From a checkpoint of a small multi-label image tagger.
Model: arch wide_resnet, norm batchnorm, activation mish, depths [2, 4, 2], widths [128, 256, 512].
Training: soap at rate 0.0021, 15700 steps.
Data: trained on photos with spoken descriptions (Open Images, Localized Narratives), 203450 training examples, 9.9 epochs.
Rows from block 4 of a small multi-label image tagger, named by matrix and row number. Rows with one number belong to one channel. Each number is 128 + 24 x the weight over its row's rms, rounded and kept within 0 to 255. All counts start at 0.
After each channel's rows are labels from the 100 images, of 14976, where the channel reaches its highest value: "top examples" is what is common among them. Only what is clearly more common there than usual is listed. The data: photos with spoken descriptions (Open Images, Localized Narratives). In brackets: how many of the 100.
# convs0: first 3x3 conv (model.blocks.4.convs.0.weight, 256x256x3x3, each kernel summed), inputs 104-155
# convs1: second 3x3 conv (model.blocks.4.convs.1.weight, 256x256x3x3, transposed, each kernel summed), outputs 104-155

convs0.129 [132 115 135 133 132 164 109 154  90 108  83 172 113 155 111 125 125 117  99 132  70 118 136 111 129 128 133 143 101 107 144  83 154 105 127 107  92 134 117 171 109 138 147 153 177 130 126 143 142 137 173 122]
convs1.129 [119 138 146 140 164  94 125  97 138  83 163 129 119 135 141 126 125 145 106 121 109 160 105 100 117 128 120 136 118  95  96 127 175 105 154 142 139  92  97 123 149  80 115 129 186 124 112 130 127 211 103  79]
top examples: text has "sky" (52)

convs0.35 [121 147 143  88 112 108 129 121 134 128 136 146 102 131 138 107 133 151 131 141 126 114 109 138  99 105 131 152 126 132 114 128 168 184 127  95 137 112 141 127 111 134  65 127 104 160 120 138 142 149 102 144]
convs1.35 [ 88 117 136 110 115 110 130 121  92 134 124 127  82  99 158 121  95 105 155 125 134 134 129 135 157 140 106 110 121 133 118 109 117 115 147 137 114 160 126 115 117 116 141 104 114 123 110 113  85 134 101  88]
top examples: text has "trees" (78); text has "sky" (61); text has "buildings" (37); text has "road" (36)

convs0.197 [136 132 149 114 122 136 127  77 120 180 131 127 156 119 104  93 144 122 124 124 146 126 130 127 155 101 111 149  91 142 166 121 147 146 148 142 104 118 137 107 129 137  91 124 168 119  67  96 131 138 137 113]
convs1.197 [150 138 132 112  95 110  68 108 109 139 113 117 176 137 163 109 146 147 152 179 134 147 111 130 136 104 105 143 147 124 132 106  94 103 139 166  91 150 158  85 146 110 118 169 103 139  92 146 124 123 114  92]
top examples: text has "road" (32); text has "buildings" (29)

convs0.214 [124 207 139 117  95 137 152 158 120  73 106 132 178 138 112 106 137 144 133  66 130 121 130 128 129 185 145  96 110 143 103 158 115 130 159  87 142 143 122 117 106 157 134 153 141 111 111 120 164 151 123 131]
convs1.214 [139 212 122 135 115 120 121 144 120 120 103  70  84 102 139 124 117 132  97 127 123 140  74 159 119  89 179 116 129 126 128 112  99 106 101 133 122  80 138 142  99 105  96 107 118 139 105 120 124 121 102 130]
top examples: text has "trees" (77); text has "sky" (61); text has "grass" (40); text has "plants" (31)

convs0.16 [123 123 103 143 141 140 106 105 145  90 103  84 128 163 128 141 103 166 128 108  92 126 104 124  95 147 126 148 173 157 109 168  87 138 107 148 143 111  85 147 104  98 131 148 125 126 166 115 111 139 127 149]
convs1.16 [106 132 100 153 130 125 110 126 156  87 153  79 135  87 108 140 106 123 121 115 140 109 111 123 112 143  90 162  98 166 117 144 128 127 129 140 118 128 134 116 108 149 115  84 142 112 148 147 117 122 117 121]
top examples: text has "standing" (61); text has "holding" (43); text has "wall" (43); text has "man" (32)

convs0.124 [105 156 123 121 120  95 156 153 142 162 138 124 119 151 102 148 144 122 142 115 117  94 145 100 106 115 109 123 117 124  73 141  71 149 119 124 115 149 115 112 138 150  75 104 127 117 151 153  95 168 118 121]
convs1.124 [117  99 100 164  93 112 155 166 161 129 117 154 123 131 155  84 149  85 103 116 118 162 103 146 153 157 122 113 169 108  71 141 144 160 162 102  84 124 159 126 166 131 136 158 127  98 129 156 139 132 129 120]
top examples: text has "table" (32)

convs0.5 [148 136 109 129  98 116 154 120 131  86 134 160 177 152 141 107 113 103 102 128 139 111  96 132 139 105 153 147 108 124 108 112 139 138 163  84 167 106 134 113 137 125 105 165  95 128 110  99 107 136 125 106]
convs1.5 [ 91  91 140  89 125 117 136 118 118 138 147 127 114 173 131 126 117 184 104  93 125 153  99 117 129  95 134 115 101 130  99 129  94 104 139 109 149 123 116 144 121 128 122 139 126  91 110  72 116  82  91 113]
top examples: text has "sky" (56); text has "buildings" (28)

convs0.69 [126 128 132 159  94  91 106  97 144 142 145  93  72 128 109 130 130 115 113 140 109 101 115 140 106 158 163 102 173  94 128  77 148  65 130 169 109 126 139 118 102 120 122 109 154 126 106 110 110 108 118  78]
convs1.69 [106 163 148 140 138 102  95 110 112 157 120 133 115 157 140 139 122 150 161 135 139 139 124 115 165 145 126 114 124 107 135  82 169 115 125 127 150 122 144  94 152 121 138 127 175  98 136 122 130 132 120 115]
top examples: text has "food" (25)

convs0.23 [ 97 146 122 159 176 134  99 116 128 110 105 167  94 139 111 130 121 130 150 118 151 122 122 132 106 114 136 181 107 131 107 132 126 178 131  93  98 101 131 144 102 114 167  95 148 136 154  93 157  97 154 135]
convs1.23 [128 119 163 124 153 136 126 100 112  79 135 138 118 151 141  84 141 146 139 126 113 124  85 112 139  79 146 108 105  93 144 118 112  78  95 106  79 104 119 125 126 127 110 112 135 112 134 120  92  97 133 113]
top examples: text has "sky" (89); text has "trees" (70); text has "clouds" (29); text has "grass" (26)

convs0.223 [105 170 114 138 144 124 137 130 146 136 112 134 127 146 137 128  94 163 136 157 101  94 151 119 148 144 143 119 138 146 137 102 124 156 174 118 131 137 114 122  80  87 110 128 156 129 180 111 100 105  99 139]
convs1.223 [ 93 149  93 142 128 116  98 130  77 139 112 131 145 152 189 106 116 165 129 113 144 134  98 133 142 100 120  62  92 174 116  93 145 164 138 148 139 166  96 111 137 137 129 123 107 162 143 149 135 103 118 118]
top examples: text has "table" (40)

convs0.162 [131 155 151  73 116 130 128 141 126 116 138 105  99 166 134 142 122 102  65 145 159 122 136 148 140 157 117 106 159 116  94 105 144 128 144  84 158 120 164 108  96 128 145 115 155 130 196 135 128 128 141 129]
convs1.162 [130 150 111 126  94 123 133 146 127 157 106 115  93 199 122 133 119  97 192 122 154 115 131 166 127  78 106 112 100 150  92 124 118 102 147 111 123 121 124 115 126 142  75  81  97 126 140 160 131 132 130 129]
top examples: text has "food" (28)

convs0.14 [131  88 168 161 150 134 147 125 142 115 128 130 123 124 121  95 130 150 106 167 123 115 135 112 140 110 121 147 179 143 142 147 147 125 104 114 163  87  99 111  91 133 125  93 164  86 132 139  98  76 138  98]
convs1.14 [139 125  93 171 116  65 128 141 155 130  87 141 101 127 134 115 119 116 126 137 137 113 126 174 113 171 133 158 166 127 119 127 142 193 164 117  96 138 163  96 129 134 142 162  68 160 113 149 174  97  98 139]
top examples: text has "table" (37)

convs0.64 [108  98 146 132 143 136 137 118  69 160 113 144 113  90 157 144 103 145 129 135 120 154 135 115 119 100 137 102 172 142 128 109 146  94 110 172 112 135  69 132 111 113 117 186  75 106 125 108 123 106 155  96]
convs1.64 [137 119 108 103 140 127 146 143 158 180 121  97 126 104 116 171 131 120 141 170 125 117 137  86 111 129 153 166 139 164 118 169 142 162 159 114 139 110 129 104 172 139 146 136 133 104 180 116 101 149 175 115]
top examples: text has "table" (41); text has "sitting" (40)

convs0.226 [147 113 121 103 132 141  96  94 121 160  90 132 125 150  80 147 146 129 125 128 134  80 121 151 105 126  92  94 186 121 127 121  91 139 108  83 131 102 119 110 128 117 131 113  95 100  81 164  66 129 158 133]
convs1.226 [147  99 122  87 156  93  87  94 147 136 115 134 164 120 121 134 140 139  87 138 158  71 147 103 138 162 154 130 150 152 121 159 117 140 128  96 121 141 172 111 104 150 136 150 138  62 103 148 150  88 128 156]
top examples: text has "wall" (45); text has "sitting" (34); text has "table" (32)

convs0.36 [107  94 146  86 117 140 120 164 135 130 134 120 100 140 138 166 110 119 114 119 118 121 131 150 114 145 141  88 126 114 142  77 190 126 115 145 109 155 116  85 134 109 117 135 169 137 118 168 123 117 103 133]
convs1.36 [113 141 145 163 111 107 136 112 120  96 112 131 116 157 146 125 121 104 120 128 169 128 141 107 169 141 128 152  97 124 112  60 108 132 163 128 141  89 111  88 136 161 146 137 106 146 109 129 130 106 151 128]
top examples: text has "food" (25)

convs0.93 [ 92 118 156 138 116 147 128 133 116 165 127  76 101  88  87 146 121 103  91 128 113 131  91 130  94 115 179 157 117 133 144 121 136 151 120  97 155 104 115 145 132 112  95 123 150 142 162 116 118  91 149 145]
convs1.93 [109 135 117 120 118 120 108 132 161 111 138 131 117 135 127 147 134 149 118 166  98 100 115 100 118 105 135 103 136 140 118 125 138 132 110 157  97 108  61 101 121 130 137 132 121 203 147  87 137  90 114 104]
top examples: text has "sky" (59); text has "buildings" (42); text has "building" (29)

convs0.41 [138 203 137  54 142  60 124 107 117 156 113 133 121 133 126 108  94 114  69 121  85 140 148 116 171 162 130  95  87 123  96  87 133 111 133 109 113 109 149 132 150 172 103 159 126  85 105 127 123 133  93 121]
convs1.41 [101 161  87 114 167 135 178 108 192 151  95  79 162 143 103 157 104 116 112 160 160 117 151 118 118 155 143 105 112 117 116  90 140 135 151 143 119 196 112 146 115  99  97 104 134 120 108  98 127 157 118 114]
top examples: text has "road" (28)

convs0.149 [141 116 101 113 144 171 134 119 132 133 115 153 123 141 117 164 113 151 125 141 115  78 120 119 102 129 132 138 147 134 104 166 125 119  93 117 176 112  88 120 171 123 123 126 129 109 161 106  89 147 109 150]
convs1.149 [144 134 115 117  96 146 154 116 166 153 120 131 115 133  94 131 161 110 125  84 150 129 129  55 120 138 111 138 131 141 105 151 119  95  99 105 106 145 145 107 134  85 118 130 132 123 135 149 145 122 110 131]
top examples: text has "standing" (62)

convs0.111 [122 138 121 145 128 110 119 111 170 109 130 107  74 120 105 124 160  80 139 104 128 107 126 112 120 130 125 135 128  93 120  64  98 142 114 144 106 100 159 109  74 132 125 101 122 141 179 117 149 101 111 165]
convs1.111 [136 136 133 152  86 115  94  95 165 116  98 148 141 103 146 101 123 137 114 123 106 135 127 131 105  94 127 114 116 102 130  90 118 141  51 103 111 130 176 115 111 136 133  98 159 159 165 142 121 113 118 103]
top examples: text has "road" (27)

convs0.85 [131 148 122 131 100 155 137  89 116 110  99 141 138 157 103 121 139 135 104 136 141 142 124 146 127 164 180 154 136  92 111 118 102 115 111  48 148  99 125 142 135 133 134 150  57 146 119 109 147 118 120 151]
convs1.85 [ 95 120 107 139 131 111 115  87 121 119  99 116 106 124 192 157 122  98 170 132 121 138 151 176 106 164 155  98 118 117 155  88 121 102 131 133 155  90 111 137  79 145 107 127  99 120 146 159 115  95 145  67]
top examples: text has "sky" (51); text has "buildings" (29)

convs0.26 [125 115 139  93 116 128 162 109 137 122  93 152 165 113  96 156 136  95 151  96 125 134  81 120 156 136 118  79 152 138 107 162  91  81 164 112 184 120 159 158 122 130 141 119 140 130 116 127 128  97 119  98]
convs1.26 [178 126 116 125 112 101 152  99  86 101 111  87 138 167 160 117 105 165 146 122  92 131 167 122 148  90 126 125 123 138 104 110 123  99  95 143 150 132 128 113 136 113 124 116  81 160 160 116 136 129 109 153]
top examples: text has "standing" (56); text has "wall" (43); text has "holding" (36); text has "two" (31)

convs0.24 [ 89 149 140 114 101 142 113  95 130 120 112  94 101 134 108 106 122 133 124 142 118 157 139 147  94  79 113 137 128 134 146 138 135  94 124 105 117 120 146 161 153 102 118 159 143 163  87 107 139 128 121 130]
convs1.24 [160  87 134 102 128 115 103 112 127 127 117 113 112 126 102 109 156  76 131 126  84 142 129 104 101 126  90 117 137 136 135 121 101 118 124 156 116 132 166  99 151 165 135 145  41 121 131 123 150  88 126 142]
top examples: text has "trees" (78); text has "sky" (52); text has "grass" (27); text has "road" (25)

convs0.92 [106 152  97 116 143 181 130 163 148 116  85 107 158  87 143 129 129 141 131 168 133  96 147 106 150  91 141 117 123 132 126 108 102 148 119 113 124 122 148 128 105 154 137 134  99 162 165 135 141 170 106 132]
convs1.92 [119 146 125 184 132 103 167 133 113 118 110  97  73 153 149 122 159 105 132 129 142 172 115  95 115 155  69 104 129 122 104 142 127 114 118 107 104 145 124 114 162 144 122 147  95 110 186 102 173 112 132 124]
top examples: text has "table" (31)

convs0.175 [152 124  89  89  83 109 131 139 158 148 142 152 111 146 133 103 119 132 135 128 146 141 157 128  90 138 149 166 101 129 126 135 130 124 150 101 144 169 109 121 176 155 168 109 128 106 138 124 140 157  84 163]
convs1.175 [116 116 118 127 115 127 159 138  98 133 117 148 131  95 155 141 120 175 122 128 158 130  98 117 123 116 125 118 107 135 144  82 153 102 114 149  99 130 114 161 136 154 120 113 130 173 110 144 107 148  79 103]
top examples: text has "wall" (54); text has "people" (45); text has "sitting" (43); text has "table" (35)

convs0.201 [149 132 118 165  97 119 143 155 132 140 115 164 103 118 170 117 116  99  86 137 110 135 103 156  99 132 111 111 103 132  88  82 134 103 140 121 136 114 151  99 120 137 114 128 157 139 199  98 136 127 129  94]
convs1.201 [114 147 102 146 113 131 150 126 137 143 128 111 152 133 125 162 135 118 164 124 149 127 161 153 105 120 120 177 100 126 165  90 152 131 135 111 121 159 146 140 115 103 102 123  97 121 187 100 127 153 134 181]
top examples: text has "food" (44); text has "plate" (31); text has "table" (30)