From a checkpoint of a small multi-label image tagger: norm batchnorm, widths [128, 256, 512].
Rows from block 4 of a small multi-label image tagger, named by matrix and row number. Rows with one number belong to one channel. Each number is 50 + 12 x the weight over its row's rms, rounded and kept within 0 to 99. All counts start at 0.
After each channel's rows are labels from the 100 images, of 14976, where the channel reaches its highest value: "strongest on" is what is common among them. Only what is clearly more common there than usual is listed. The data: photos with spoken descriptions (Open Images, Localized Narratives).
# convs0: first 3x3 conv (model.blocks.4.convs.0.weight, 256x256x3x3, each kernel summed), inputs 0-51
# convs1: second 3x3 conv (model.blocks.4.convs.1.weight, 256x256x3x3, transposed, each kernel summed), outputs 0-51

convs0.50:44 58 56 44 53 46 26 66 49 52 33 64 89 59 49 42 21 33 48 35 51 50 42 56 47 55 31 45 72 62 46 56 39 54 39 44 59 47 49 48 51 47 58 38 37 50 48 53 46 32 38 44
convs1.50:67 54 43 52 41 50 44 56 50 49 43 45 49 37 45 74 50 65 48 37 59 65 47 64 35 53 52 50 40 56 53 62 51 44 38 50 55 37 48 69 62 54 63 60 49 42 65 62 50 51 85 45
strongest on: text has "wearing"; text has "man"; text has "smiling"

convs0.137:48 47 44 20 34 63 58 70 40 62 68 43 43 55 35 36 41 64 78 52 48 59 56 23 42 62 15 73 52 53 49 79 34 41 56 30 62 43 33 58 53 49 38 63 70 66 43 62 51 54 29 27
convs1.137:48 69 26 44 62 43 23 85 48 42 77 53 62 60 50 35 44 45 51 51 42 52 52 62 49 49 61 45 42 46 55 54 49 33 51 37 50 57 38 76 39 47 78 61 39 62 67 44 31 39 48 42
strongest on: text has "wearing"; text has "smiling"; text has "woman"

convs0.1:43 51 63 65 59 40 50 37 63 44 43 18 51 28 69 56 38 61 45 57 47 28 39 52 62 55 47 35 63 48 55 52 58 69 59 25 58 45 29 56 44 73 57 73 56 42 41 31 47 33 49 43
convs1.1:63 47 69 54 54 57 53 44 83 61 42 57 59 75 53 44 53 55 48 51 51 41 55 31 59 53 27 53 69 51 53 63 40 44 49 63 56 41 64 57 61 28 35 33 42 51 32 54 45 42 67 59
strongest on: text has "table"

convs0.232:43 33 54 64 56 61 48 44 50 43 45 44 52 56 58 14 66 42 58 48 56 52 36 57 68 38 41 41 51 51 28 37 38 42 68 69 53 46 36 52 67 46 41 54 46 56 36 56 45 52 22 47
convs1.232:38 31 38 20 50 64 67 49 43 69 44 78 42 53 32 66 67 58 59 59 50 39 63 40 53 36 60 53 54 51 49 58 52 68 33 50 52 62 53 33 62 38 47 38 43 37 46 54 54 52 58 42
strongest on: text has "sky"; text has "trees"; text has "buildings"

convs0.171:29 59 74 56 59 78 30 52 49 55 58 27 45 40 53 52 61 51 58 52 30 60 45 60 50 65 40 21 54 62 47 57 39 49 60 52 59 46 52 40 36 33 57 56 61 55 63 52 59 43 66 51
convs1.171:54 45 47 53 62 59 47 44 35 52 44 42 53 53 42 29 45 27 57 49 36 68 51 49 61 42 25 61 47 59 42 38 47 74 61 48 56 55 40 60 53 39 45 44 36 61 52 50 44 45 38 45
strongest on: text has "wearing"; text has "man"; text has "woman"; text has "smiling"

convs0.126:51 52 68 57 45 47 60 39 51 53 34 29 35 47 51 55 40 28 35 33 48 40 59 43 48 52 45 40 47 56 65 51 65 75 53 60 38 55 62 39 50 52 53 61 52 73 56 51 60 59 26 31
convs1.126:36 50 44 50 60 62 70 41 56 45 52 33 30 60 36 50 69 47 52 51 60 57 57 59 54 60 54 53 50 49 45 30 57 99 51 45 55 57 65 65 52 26 40 49 54 72 38 37 57 56 55 53
strongest on: text has "trees"; text has "sky"

convs0.120:55 43 53 32 33 53 41 42 55 73 51 48 36 35 58 35 65 42 63 55 70 44 40 53 28 61 67 69 55 39 52 34 57 48 56 67 58 42 43 59 72 60 33 57 41 59 42 29 34 63 57 60
convs1.120:46 69 56 43 60 43 51 51 43 27 38 39 35 62 60 62 67 65 53 23 76 27 52 28 40 50 60 45 45 50 52 52 57 59 44 54 51 53 46 55 53 57 35 49 54 72 43 42 45 47 49 56
strongest on: text has "sky"; text has "building"; text has "road"; text has "buildings"

convs0.158:45 45 54 45 55 59 78 57 45 66 53 57 31 69 53 55 61 46 55 59 50 35 61 46 53 30 59 45 54 64 55 43 36 41 56 23 39 45 54 58 56 66 55 49 54 33 47 42 32 46 55 62
convs1.158:53 55 45 54 60 63 47 24 56 46 44 57 54 52 48 64 25 55 71 92 35 77 62 62 76 52 36 50 45 38 42 33 42 47 32 62 42 73 61 45 45 53 43 47 59 68 27 50 49 58 55 49
strongest on: text has "wearing"; text has "woman"

convs0.22:58 57 44 70 45 58 30 59 42 53 48 40 64 55 55 58 52 36 62 47 74 31 47 58 47 32 41 59 54 51 74 23 40 60 43 55 58 33 50 42 66 45 32 54 31 57 60 65 48 42 59 50
convs1.22:83 60 42 53 58 59 71 65 56 52 63 51 74 63 43 55 62 43 58 44 47 41 51 41 28 61 58 48 56 75 50 56 52 47 52 57 49 45 53 65 45 34 66 49 29 31 50 62 52 47 56 54
strongest on: text has "wearing"; text has "man"

convs0.125:33 38 59 73 56 44 54 39 50 47 30 33 55 34 81 27 58 49 42 33 64 56 34 30 59 40 52 34 45 42 21 45 53 59 61 41 52 39 46 53 60 54 49 60 78 35 62 51 57 42 52 54
convs1.125:40 50 42 69 52 67 44 26 70 46 46 38 41 53 59 35 47 56 45 47 77 44 44 47 35 54 41 30 55 45 52 52 59 66 47 37 51 54 48 41 65 56 62 42 55 54 41 27 43 45 62 40
strongest on: text has "trees"; text has "sky"

convs0.23:46 74 55 52 50 66 38 52 60 34 44 42 51 50 38 36 59 42 50 62 61 51 48 44 59 55 55 47 44 54 57 73 62 45 47 56 75 46 59 50 50 35 66 53 56 54 31 45 71 31 54 41
convs1.23:39 37 41 54 48 63 33 49 51 37 50 22 45 28 47 48 20 29 39 33 75 45 49 25 53 31 53 46 36 40 36 49 52 47 55 41 46 53 45 34 40 50 36 51 71 54 49 70 39 48 31 18
strongest on: text has "sky"; text has "trees"; text has "clouds"; text has "grass"

convs0.182:40 49 60 61 58 67 37 56 68 56 36 52 37 58 42 42 28 44 54 48 51 46 40 53 64 46 42 54 48 46 60 61 26 55 38 52 49 58 53 35 29 47 49 51 86 39 55 45 37 53 43 62
convs1.182:49 52 57 19 62 43 56 52 46 47 61 43 40 67 62 37 54 35 60 45 43 58 50 39 44 50 32 55 61 54 62 55 50 58 59 42 37 47 48 44 50 56 47 45 75 52 54 37 44 48 38 54
strongest on: text has "table"

convs0.152:52 42 64 33 33 66 46 46 61 35 59 60 39 23 49 28 41 70 61 39 52 44 59 63 54 41 52 52 32 42 50 34 25 61 52 55 49 30 33 57 59 49 39 57 61 19 50 61 39 41 59 64
convs1.152:32 41 52 41 47 61 49 34 37 36 53 62 52 41 40 50 34 60 48 51 56 35 50 26 37 39 66 46 67 50 66 47 35 28 55 48 53 60 46 37 29 59 43 50 60 62 34 62 50 52 49 67
strongest on: text has "wearing"; text has "man"; text has "smiling"

convs0.107:41 38 42 62 49 62 46 34 47 45 49 61 41 47 44 36 35 41 66 31 58 44 88 45 44 47 38 60 51 41 23 54 57 62 68 34 54 30 40 35 45 74 51 58 35 65 66 40 52 28 55 48
convs1.107:49 17 37 55 62 67 26 62 49 34 54 54 54 42 29 38 43 57 41 45 36 67 51 51 33 53 50 49 46 34 50 38 51 49 20 33 49 61 41 44 48 48 85 56 37 56 52 49 52 37 61 45
strongest on: text has "wearing"; text has "woman"

convs0.255:30 41 73 44 47 50 63 50 37 46 49 49 58 53 47 60 42 31 53 61 46 54 51 42 39 61 48 54 51 50 51 43 38 62 42 45 36 47 58 38 35 53 47 37 46 45 53 30 61 61 48 52
convs1.255:45 59 65 34 57 44 55 61 53 54 51 51 39 39 43 65 45 55 52 44 50 32 37 47 56 49 45 58 43 50 44 72 67 63 33 65 51 45 52 54 46 56 58 63 71 54 33 48 34 67 33 50
strongest on: text has "sky"; text has "trees"; text has "buildings"

convs0.201:36 39 34 29 67 50 58 41 52 56 48 64 55 28 55 51 63 49 56 45 40 54 48 69 60 58 35 46 42 70 76 50 37 48 57 43 37 59 64 52 40 56 47 52 24 27 61 54 63 45 28 42
convs1.201:50 36 40 42 60 33 61 31 57 51 54 48 60 50 32 63 53 54 53 36 55 57 46 46 63 50 25 41 55 43 41 52 57 45 40 50 54 52 46 41 40 24 53 47 49 46 59 93 46 40 41 50
strongest on: text has "food"; text has "plate"; text has "table"

convs0.73:52 60 40 40 41 44 47 74 73 41 37 71 35 45 56 53 53 63 46 55 19 20 50 51 40 56 40 35 46 44 42 35 48 51 36 40 61 23 39 58 60 68 29 52 30 47 41 54 64 34 61 41
convs1.73:40 51 55 35 46 49 53 61 65 36 39 34 46 54 52 65 96 40 40 43 49 59 47 40 55 45 60 48 55 50 49 56 38 66 61 46 36 48 48 60 59 57 62 38 34 65 42 51 53 46 38 33
strongest on: text has "standing"; text has "holding"

convs0.124:45 55 42 54 60 44 65 50 31 41 51 42 48 52 64 44 56 49 47 76 49 30 32 43 38 49 44 60 54 39 15 42 38 57 36 41 51 35 40 54 33 56 60 56 42 45 42 36 37 53 49 39
convs1.124:58 44 55 53 74 53 28 32 75 64 40 56 52 43 44 50 42 52 41 55 45 36 44 49 65 58 58 60 38 53 30 44 49 39 42 40 56 40 57 45 33 85 67 52 57 55 47 52 66 59 48 57
strongest on: text has "table"

convs0.26:41 38 61 39 42 44 28 34 55 50 48 56 62 27 52 50 52 53 38 39 58 50 54 25 44 47 48 51 53 59 65 46 64 47 45 40 32 58 49 39 59 27 52 44 57 46 68 54 50 39 41 27
convs1.26:39 76 32 48 42 40 44 54 51 46 66 47 47 42 51 47 53 49 43 54 46 59 42 45 59 47 60 64 37 37 54 47 40 45 73 36 59 38 18 55 52 46 50 79 65 39 42 42 57 38 35 39
strongest on: text has "standing"; text has "wall"; text has "holding"; text has "two"

convs0.144:64 23 64 41 71 41 69 49 64 31 66 42 56 19 52 42 59 62 51 61 42 33 60 46 43 18 72 30 38 57 66 47 35 52 56 57 54 54 57 35 58 59 43 52 37 52 59 40 49 59 41 51
convs1.144:23 38 57 42 63 38 62 50 65 45 59 52 65 61 66 70 56 51 56 71 60 64 66 46 52 66 58 35 44 56 46 30 59 55 38 66 55 40 75 60 65 63 55 50 52 45 38 46 18 67 46 51
strongest on: text has "sky"

convs0.35:60 28 27 34 64 48 29 51 67 51 68 54 37 33 46 53 45 59 57 70 37 56 52 41 24 59 45 71 42 46 41 52 49 76 31 57 49 49 41 42 56 37 58 45 58 94 40 49 37 32 43 43
convs1.35:64 51 38 60 73 53 55 53 58 35 65 62 54 64 50 58 30 29 46 34 37 52 53 43 42 50 48 67 52 61 27 48 39 41 68 71 26 50 67 32 51 48 59 49 65 41 48 55 44 35 38 77
strongest on: text has "trees"; text has "sky"; text has "buildings"; text has "road"

convs0.130:39 43 54 50 38 60 49 31 62 53 68 44 72 75 50 56 53 30 42 51 37 53 44 48 48 40 48 56 53 36 68 69 25 44 66 56 39 49 53 42 52 26 36 55 51 49 56 51 54 60 52 55
convs1.130:45 24 31 70 48 15 61 67 47 55 32 44 65 55 34 49 51 52 40 43 36 61 49 60 34 47 32 44 51 38 31 33 46 46 37 70 46 35 30 50 42 39 51 53 30 30 52 30 74 42 58 39
strongest on: text has "trees"; text has "grass"

convs0.33:63 59 57 58 49 64 34 63 64 42 35 58 71 43 46 54 47 30 56 43 47 47 45 52 61 37 37 54 61 61 43 61 73 63 46 53 60 32 60 57 38 66 59 29 37 47 38 57 56 61 58 61
convs1.33:68 50 67 64 44 40 69 54 61 42 55 57 52 45 53 18 45 43 44 52 35 59 40 44 56 49 51 49 60 28 39 59 45 46 44 56 54 61 39 48 47 39 43 55 58 43 38 57 52 71 61 48
strongest on: text has "table"

convs0.214:39 64 31 55 66 42 35 45 36 61 86 38 52 52 53 32 51 51 41 46 19 45 54 47 47 59 48 48 02 54 42 55 66 65 42 49 43 61 41 53 81 56 42 52 66 50 27 55 68 49 62 43
convs1.214:32 58 64 72 65 48 14 58 24 43 64 46 31 64 48 54 54 42 35 59 43 31 56 50 58 50 58 48 54 51 52 52 40 26 83 46 48 34 36 57 50 52 51 63 49 47 59 60 48 42 41 55
strongest on: text has "trees"; text has "sky"; text has "grass"; text has "plants"

convs0.36:42 68 52 66 67 41 56 31 82 58 39 54 52 33 45 55 56 54 16 53 46 41 64 39 46 40 32 36 39 39 54 33 46 58 40 36 46 44 48 60 50 47 53 45 45 42 72 48 66 43 54 41
convs1.36:51 46 41 73 49 42 42 38 19 56 37 35 47 53 42 47 56 60 34 41 48 33 68 35 47 50 36 40 26 42 54 40 57 50 43 63 33 23 39 58 56 73 51 52 47 36 51 40 16 62 80 59
strongest on: text has "food"

convs0.222:52 34 42 61 44 36 50 39 59 65 53 65 56 52 50 65 53 56 37 38 50 45 34 24 58 53 27 42 52 58 55 62 56 56 56 32 49 33 37 59 54 36 57 41 65 51 47 31 55 46 40 37
convs1.222:73 18 57 41 58 63 49 57 56 62 43 47 29 59 26 44 51 45 58 46 74 59 54 49 57 52 61 52 39 65 44 50 55 32 49 57 80 65 47 41 49 70 53 50 54 51 45 48 54 36 31 44
strongest on: text has "trees"; text has "grass"