Rows from block 4 of a small multi-label image tagger, named by matrix and row number. Rows with one number belong to one channel. Each number is 128 + 24 x the weight over its row's rms, rounded and kept within 0 to 255. All counts start at 0. Numbers have three digits each. After the name is the row's rms in percent of the matrix's.
After each channel's rows are labels from the 100 images, of 14976, where the channel reaches its highest value: "colour at peak" is the nearest of a few named colours to the mean colour under the peak; "responds to" is what is common among them. Only what is clearly more common there than usual is listed. The data: photos with spoken descriptions (Open Images, Localized Narratives). In brackets: how many of the 100.
# convs0: first 3x3 conv (model.blocks.4.convs.0.weight, 256x256x3x3, each kernel summed), inputs 156-207
# convs1: second 3x3 conv (model.blocks.4.convs.1.weight, 256x256x3x3, transposed, each kernel summed), outputs 156-207

convs0.239 107:149191113137138120122105103104136131099120173125097155142128136127152084143138176152115100152151152082118113132127108134120150149122160164125109088135122137
convs1.239 106:107125085155159138123149129105090112127122111094141145127170109134146095160086120138108110093120148128136100083093131147102112097117121134143140086130075101
colour at peak: brown (67)
responds to: text has "people" (45)

convs0.181 111:142123161147136139119108069177088105137154145113121165131105124133121117138134132139166156139146120129133114068083162158126128128137107118144171087119153129
convs1.181 111:164139138074086125146139148079116102131140111106108124142096129124120119132162135102129115135119089099093137122169128156129103122055094153106086162152117104
colour at peak: brown (65)
responds to: text has "trees" (85); text has "sky" (67); text has "grass" (31); text has "plants" (28)

convs0.165 089:120119127103095110108162141153131106165113099133102149108136164129114101096115120154111112164210149121159107091138135113146094145145097110124076100130147081
convs1.165 094:151123131107102118111146144129140119172154104123089118181115104111097144138118112145134160119121148157108099139137172133188157153140118103137099158118125116
colour at peak: pink (28)
responds to: text has "man" (39); text has "wearing" (29)

convs0.224 094:106115109180121108149141101120085144164139106173127161073113137145125139131177150135146172149096124115127117118163109121120115146115091104131144116112128126
convs1.224 114:147167120123104092093130119127110119134162133163111122159140112129164174102100082095178146174109140103147136131159189091143141111126125181166146103107133098
colour at peak: white (25)
responds to: text has "table" (40)

convs0.112 101:137122140135155126146131167113110145165102130116144170130156136133119119126116114169127132143082103046138124140108110112144111095111110111162120143121145113
convs1.112 097:116157143120141118177128140144103138136141100133142144115138103090158112202125121078147168128124106142150119111138125144163131110142148160140119103179137143
colour at peak: grey (62)
responds to: text has "people" (45)

convs0.255 105:113121136115088113111091164208088185134088130095135165124159125152097104137089146128122113107156105139100122124124182142154129132093073146125123144159119094
convs1.255 099:100121157141162112151067113089108154113111112092098131108138155125105112166130122131158095102131157131125144129166130141148141159154112172075127137136134091
colour at peak: white (32)
responds to: text has "sky" (72); text has "trees" (58); text has "buildings" (34)

convs0.9 109:123111143090118129174156123094107138149126121162120123150085151138171147125143075157111167132118101154106127130077142118077132176113120152144122155103124138
convs1.9 108:105133116093164152114091137128122109152128133129134130085113087112130098105157126135103119148119170131094117131090117116148145135149144141169096113076141105
colour at peak: pink (26)
responds to: text has "wearing" (39); text has "woman" (27); text has "smiling" (25)